config = dict(
    translate=0.06,
    vocab_size=1482,
    encoder_norm_position='pre',
    ema_decay=0.995,
    weight_decay=0.03,
)
Rows from block 2 of the text decoder of a small image captioner, named by matrix and row number. Rows with one number belong to one neuron. Each number is 128 + 24 x the weight over its row's rms, rounded and kept within 0 to 255. All counts start at 0. Numbers have three digits each.
Before each neuron's rows are labels from the 100 texts, of 14976, where the neuron reaches its highest value: "tokens" is the input token at the peak. Only what is clearly more common there than usual is listed. The data: photos of plants and fungi (iNaturalist).
# fc1: MLP up (decoder.blocks.2.mlp.fc1.weight, 576x192), inputs 128-191
# fc2: MLP down (decoder.blocks.2.mlp.fc2.weight, 192x576, transposed), outputs 128-191

tokens: "tripleurospermum"; "dactylis"; "lysichiton"; "schizophyllum"
fc1.383:123120145125096163135164122129177157100153138101151164155129101089139103081110115067152163150159165098152163143109143121146143107134134133116126099102091122140114103133088098144130138107113099
fc2.383:127135134113140122110109101130173086112136128110170164086083130101127154151140145094134148164128139086116170122121167150114118181079091129130113131097157129133123151130094116147100120124201121

tokens: "tripleurospermum"; "cercis"; "cordata"
fc1.385:105115142146126093068150103146152137135129147146127112094124111126150117198134150097145125140142117098118201128120116120134129110113089164133164120164132135155169149132154139125110112078079164
fc2.385:149121060112161158186105159101082138146115138084121116148117130122132107079143118203130122110114156137147098145131126133127090167133134113136109145109095107096121095111118154137134126174147101

tokens: "yellow"; "sweet"; "bird"; "creeping"
fc1.219:120148116135159137162163093141122132139134152124151144103143082132108122104155102145105141154100096106112138134171125165146097083118180110090109113099147131085114114096119145149144106140122148
fc2.219:125145152117112079105177147154078138175126084133113114123137113073117138150094127162112129142170129148106093123112139113091141102134159129180159129143121146128129145116135127118115115154170134

tokens: "yellow"
fc1.356:101105120118172121137142101088140151178098138159118150135150145146149116128139148128085170155110159124173108165152114092144111143119118118141124140129133131067151115103123144130133168156126085
fc2.356:154113125145114154174119148108129127149133112102139178117092101145101107112113139085199127135143132098102151138098140131134130110139142153114124128101147139143121158132158107130120109119110118

tokens: "order"
fc1.241:158144078140122133097129173115158135104145141110156101100141121120128114137151124130112146131150133153143145151126095095104152128131115107108141166145141163109120110138082141112090078157093115
fc2.241:116108167115174081108071125149101098123096112136124141137113139128137108120110141160150157128115119120152140140147100147122109140155133137148092071134135088123157127121134131149118138135155107

tokens: "annual"; "yellow"; "sweet"
fc1.543:098134113167125105093139119175171180145131119149159132147134140136127105107121122116112113145077154158088102147166115166089132133122130119134117101079128161140109095094149126149118126143094166
fc2.543:118140172123118077116131126108149107131175113100127133100143152132085184100129126116184108113147138114134143085118124120145141158146107134150108128155107127155077169132108132136150162140117093

tokens: "order"; "rattlesnake"
fc1.115:118155112116133137128123138116139130155160135137140105138079112173118123147138111155139100109121107126099145132126084152124102114091118121130149153134149100102088129120146156157101109111113119
fc2.115:071101178091115137113125149154115112150138124130109144120144092127159129130123117113115143123098135082119168138154079117118133138159141117098112127172157142108133078116149109165069134129112115

tokens: "great"; "humulus"; "trillium"; "liriodendron"
fc1.375:071164126183175093115086109121153116120131143110157143171134108078143125130115161123127134079180110131165125165119122163102124114134122105090075136124112144153119147118088145105105112132130128
fc2.375:122153160139121073147139103152170119118126054155155147114131117123111138136161111148113120084143140156120097135195138113141115125129105147120123124115101070187128127121126127097163142144148100

tokens: "great"; "northern"
fc1.406:099165139201123127165120087134162138124125102092100142140134119041145124122122119113114169058178153098101078140086114134130127109092134165137078125122106150122101176143114131104143135103103151
fc2.406:098127149163108129153102130155155111083143143114107121092132121111138126145178150141168139067144090110150117172126142119143124099128168146141110125184117104132071100154125112074173118130167141

tokens: "annual"; "yellow"; "giant"
fc1.396:109170131092195143089134104122110122137145122161135129106182134145122139136120109135118124103119109134167146110121088087104120113133172098085131115118116147126103130130101111145175151185107063
fc2.396:154124126145090101152099148118155143124099114102130135142079112141138093104144165137150144150142117116133135138165085145132129152127102173145118139146140109085134135110144152133100096111157163

tokens: "yellow"; "red"
fc1.181:085139115152131154137147101174135112108094175099121108088131124144132150134125166137103124157098118133156149163091133154088118131178126147129113126147133179133134129125080104121091138137080108
fc2.181:141101121127154055132112140077122098142141119121155107155156098129151097154162114124177144115180114126145092115108097144150163122080127116138155072158167149126120133129124145139148128158166114

tokens: "barrel"; "scentless"; "rabelera"; "cup"
fc1.304:082142172154157122123124116142143144122118123134104083139147105158121135108127131113120108113130129111111143119106094109116137137121128106144127128090158103125120117077144160163136092163124165
fc2.304:184138091163119117124129121127108155086123171160153106131106129131143127135108143128112136125125112173215081114088086120108154114168216118144130115174113107144135127152112155133113100132110111

tokens: "annual"; "xanthoria"; "ground"; "lesser"
fc1.25:131164131111132172096144132116152161180122107111166107123117150126131075089162144134128097110141154166115119104083071123105127136130147115133134150129154099134138128124095162088137126124067127
fc2.25:140106126132125093149117145107156111068120106103137123197140170142120160122116120150128147159093108132136111135141102131107129107110156053130145109135154134151126112135088113153185128122114121

tokens: "order"
fc1.164:129143130126120197125125133124125167134144066170142113142124143146167161141132096158109109112121124153166106098173137121102154154107127085103138137163138130102071203159057120138113131152133118
fc2.164:129138151148120107125162139145125132169122116179120117147139126072109107149149110106107151115120160072103120084177104106130116117134138155159121131117064154115151129132128114158075123130148147

tokens: "order"; "american"
fc1.398:103136125135125112076132141132146122125157113112134083114127144157102124089113138121160113135122110156123133141195157117088131138137135119093114148099131161203149218125086172146092145180123124
fc2.398:135135102158139112117098124108086105124136141084179125115148116115125131143158099092153140134112129161139139142101112133181119118152119104108124128135136060122099154146116102100116122108103082

tokens: "barrel"; "lamiaceae"
fc1.501:115112115136154120133124132180094153155145167132102126164178091130118135123128101107138099117158138102150147144123121136147092127140179157142120143132126179092096127133125149133128127095090120
fc2.501:173130128106127207120152119150156109109104143147115131135102117110103094142140089124119146138146140174071071121100168173127142102165094113125126137154115117115099155134126132150134103125110126

tokens: "annual"; "hepatica"
fc1.63:093118119164122123095117159110131159157139109117147135097099132137155142102127123106140141121124106164106121108129123151096164121123138138160150139098123135122073172077131150125135132098102154
fc2.63:109104171133146090173124107131131157116104111131136183148105098142126155095084153153134115116135127165130132127119103163119136125151112135119153157143150113168109134076156158152104113146123104