python train.py --encoder_arch="vit" --train_examples=45211 --rotation_deg=10 --encoder_norm="rmsnorm" --encoder_norm_position="pre" --encoder_conv_stem=false --decoder_norm_position="res_post" --residual_init="none" --nesterov=true --adamw_lr_other_params=0.0017
Rows from block 3 of the image encoder, named by matrix and row number. Rows with one number belong to one neuron. Each number is 128 + 24 x the weight over its row's rms, rounded and kept within 0 to 255. All counts start at 0. After the name is the row's rms in percent of the matrix's.
# fc1: MLP up (encoder.blocks.3.mlp.fc1.weight, 960x160), inputs 0-79
# fc2: MLP down (encoder.blocks.3.mlp.fc2.weight, 160x960, transposed), outputs 0-79
fc1.846 124 [161 107 114 100 137 148 125 119 117 111 121 111 120 112 137 176 131  99 133 152 130 143 148 150 112  77 157 123 143 115 104 154 129 169 124 106 168  90  89 125 136  95 107 148 142 195 114 146 153 130 106 165 131 131 143 188 114 127  74  90 125 137 138 114 105 116 138 101 159 138 125 129 169 120 141 116 189 101 121 133]
fc1.847 055 [112 105 139 112 172 136 167 136 102 111  94 129 116 171 117 165 152 130 154 137 159 153  87 121 117  97 135 149 121 144 155 117 184 109 124 114 141 154 135  89 134 145 146 143 131  95 151  83 128 114  99 111 148 139 118 154 143 112 138 125  99 117 111  59 129 139 111 118 130 120 129 138 126 151 154 116 145 108 126 116]
fc1.848 064 [125  88 120 126 139 132 166 108 111  90 109 118 102 169 111 137 119 100 152 152  99 139  80 141 138 132 146  82 158 174 170 137  82 138 146 150 121 120 121  86 132 136 139 124 130 134 119 126 126 129  82  86 120 108 121 130 133 157 146 124 137  93 137  93 171 147 143 134 122 125 119 129 123 110 152 160 138 142  88  81]
fc1.849 050 [170 159  96 129 129 112  84 157 160 168 140  99 170 126 157  96 118 175 137 146 151 153 103 136 119 121  77 117 117 112 130 106  81  90 165 153 179 127 123 142 133 124 128 119 114 134 158  99 117 106 127  93  87 113 138 145 148 116 132 143 105 120 148 114 112 117 140 104  27 143 132 135 117 105 140 105 115 120 108 124]
fc1.850 096 [144 149 124 113  79 130 177 137 134 109 157 140 124 140 128 142 189 126 145 113  91 112  89 118 129 123  75 136 115 135 155 118 140 158  89 159 109 132 135 133 126 155 107  90 124 158 115 142 159 103 127 114 100 104 120  85 182 141 120 105 142  93 115 121 140 140 156 137 117  98 113 122 109 122 140 129 139  90 126  73]
fc1.851 080 [143 126 142 134 123 133 113 132 148 151 137 143 136 142  88 102  83 127 126  72 137  89 166 140 159 142 179 145 114 117  92 115 158 143 122 106 120 132  94 127 118  99 149  77 103 127  97 139 134 133 109 133 117 110 174  90 161 121 155 136 167 101 100 157 112 152 105 149 150 144 120 105 139 163 153 140 150 132 132  99]
fc1.852 059 [133 114 125 136 138 130 142 148  87  80  86 121 126 178 135 147 132 148 170 129 128 120  99 136 122 165 157 110 139 123 141 139 159 136 130  84 149 107 109 124 137 125 150 146 145 119 138 121  94 133 116  96 119  95 129 116 116 171 145 113 106  93 108 147 127 102 146 136 193 121 131 149 141 128 126 141 135 121 126  97]
fc1.853 076 [147 117 142 116 104 156 138 129 158 136  80  82  98 145 111 141  90 175 132 148 165  84 146 126 166 138 134 156  98 160 139 119 125 114 156 126 151 110 164 128  98 110 126 136 111 172 141 198 183 171  94 130 101 104 158 114 112 126 155 147 147 131 101 159 108 104  91 113 129 116 175 129 130 150 129 137 126 158 140 132]
fc1.854 080 [145  85 127 139 109 102 103 129 144 108 102 157 152 141 117 146 123 149 128 112 141 108 158 156 128 131  97 147 138  97 102 111 109 180 153 161 101 106 156 112 146 161 156 133 147 101  98 134  78 166 112 138 115 132 111 121 112 147 106 129 124  89  97 113 136 121 160  85 133 128 140 135 121 105 143 150 103 107 114  86]
fc2.846 126 [103 112 150  98 114 120 106 173 104 146 155 147 109 162 117 120 114 133 133 105 100 118 136 121 117 164 112  98  81 117 127 108 136 115 138 133 133 154 120  99 124 154 127 138  99 120 138 154 119  99 114  94 152 119 123 134 145 118 125 178 149 118 133 138 140 112 142 163 104 124 154 108 131 160 188 169 100 122 114 194]
fc2.847 055 [116 151 129 104 104 138 138 163 147 150 131 129 137  93 111 103  62 133 106 111  97 118 124 130 132 177 117 100 128 153 114 155  91 149 138 143 106 116 121 145 125  98 118 132 107 121  88 117 133  87 157 171 165 104 139 100 117 101  94  86 127 140  97 199 141 142 146 149 155 120 133 139 102 117  94 113 102  92  77 146]
fc2.848 060 [108 183 137 129 129 110 110 133 126 142 121 162 156 101 126 102 132 137 110 130 145  95 174 133  89 114  95 145 152 118  66 133 152 134 121 108 154 153 147 180 134 115 101  95  93 108  92 143 131 154 126 165 123 124 124 115 112 117 108 150 114 140 112 184  90 120 114 130 152 138 109 152 128 158 101 104 122 128 174 141]
fc2.849 055 [102  84 158 119 148 135 107 122 127 135 113 150  52 154 129 136 136  52 178 135 109  94 141  96 116 115 144 154 143 137 138 123 169 125 107 140  95 129 144 139 105 132 127 158 165 153 110 135 140 142 127 155 150 104 124 144 125 137 109 107 179 155 129 118 145 128 134 145 198 119 118 130 148 122 121 125 145 117 141 139]
fc2.850 086 [144 153 103 115 148 125  75 146 110 147 100 121 120 132  63 143 159 121  79 152 146 139 158 115 117 154 130 112 144  99 131 110  89 140 140  73 117 122 128 109  65 118 142 148 106 121 101 139  96 127 140 151 151 116 157 189 137 133 150 156  90 137 147  95  87 149 130 124 127 134 131 168 119 142 132 152 137 105 168 136]
fc2.851 083 [174 117 173 160 132 117 162 119 146 131 150 111 143  84 105 141 114 119 140 141 134 140  76 121 106 129 106  99 127 101 161 166 126 148 108 156 117 140 131 103 145 149  65 126 141 103 147 111 131 137 149 131 102 112 103 144 116 127 141 124 115 166 118  97 147 139 131 116  91 150 115 162 132 114 116 140 114 121 153 148]
fc2.852 057 [145 136 129 122 110 130  97 111 163 181 130 112 116  95 136 101 116 116  96 153 162  96 132 114 100  95  81 166 147 102  85 139 126 128 141 151 143 112 141 135 155 113 109 116 130  98 154 116 143 119 134 170 141 151 107 125 135  57 133 125 139 190 146 127 113 114 116 145  83 147 142 109 128 142 134 112 126 138 121 162]
fc2.853 069 [130 123 119 155 105 116 143 122  57 158 167 160 142 108 131  97 148  78 120 133 111 145 111 132  99 127 152  85 109 103 115 123 132 159 132 161 112 160  79 128 170 139 151 108 155  77 111  98 107  94 178 128 142 138 123 132 145 146 127 109 153  94 146 102 174 140 115 128 136 141 107 151 131 113  75 128 123 124 126 123]
fc2.854 086 [ 93 159 141 142  97 166 132 118 134 118 136  94 107 140 145 103 153 109 118 136 122 157 107  84 113 136 159 133 136 134 147 122 153 103 136  66  87 179  93 147 132  89 136 119  79 157 124 159 155 123 163 122 170 181 118 156 124 120 141 112 108 161 200 122 125 123 175 136 137 118 118 138 167 128 122 119  88 127 141 162]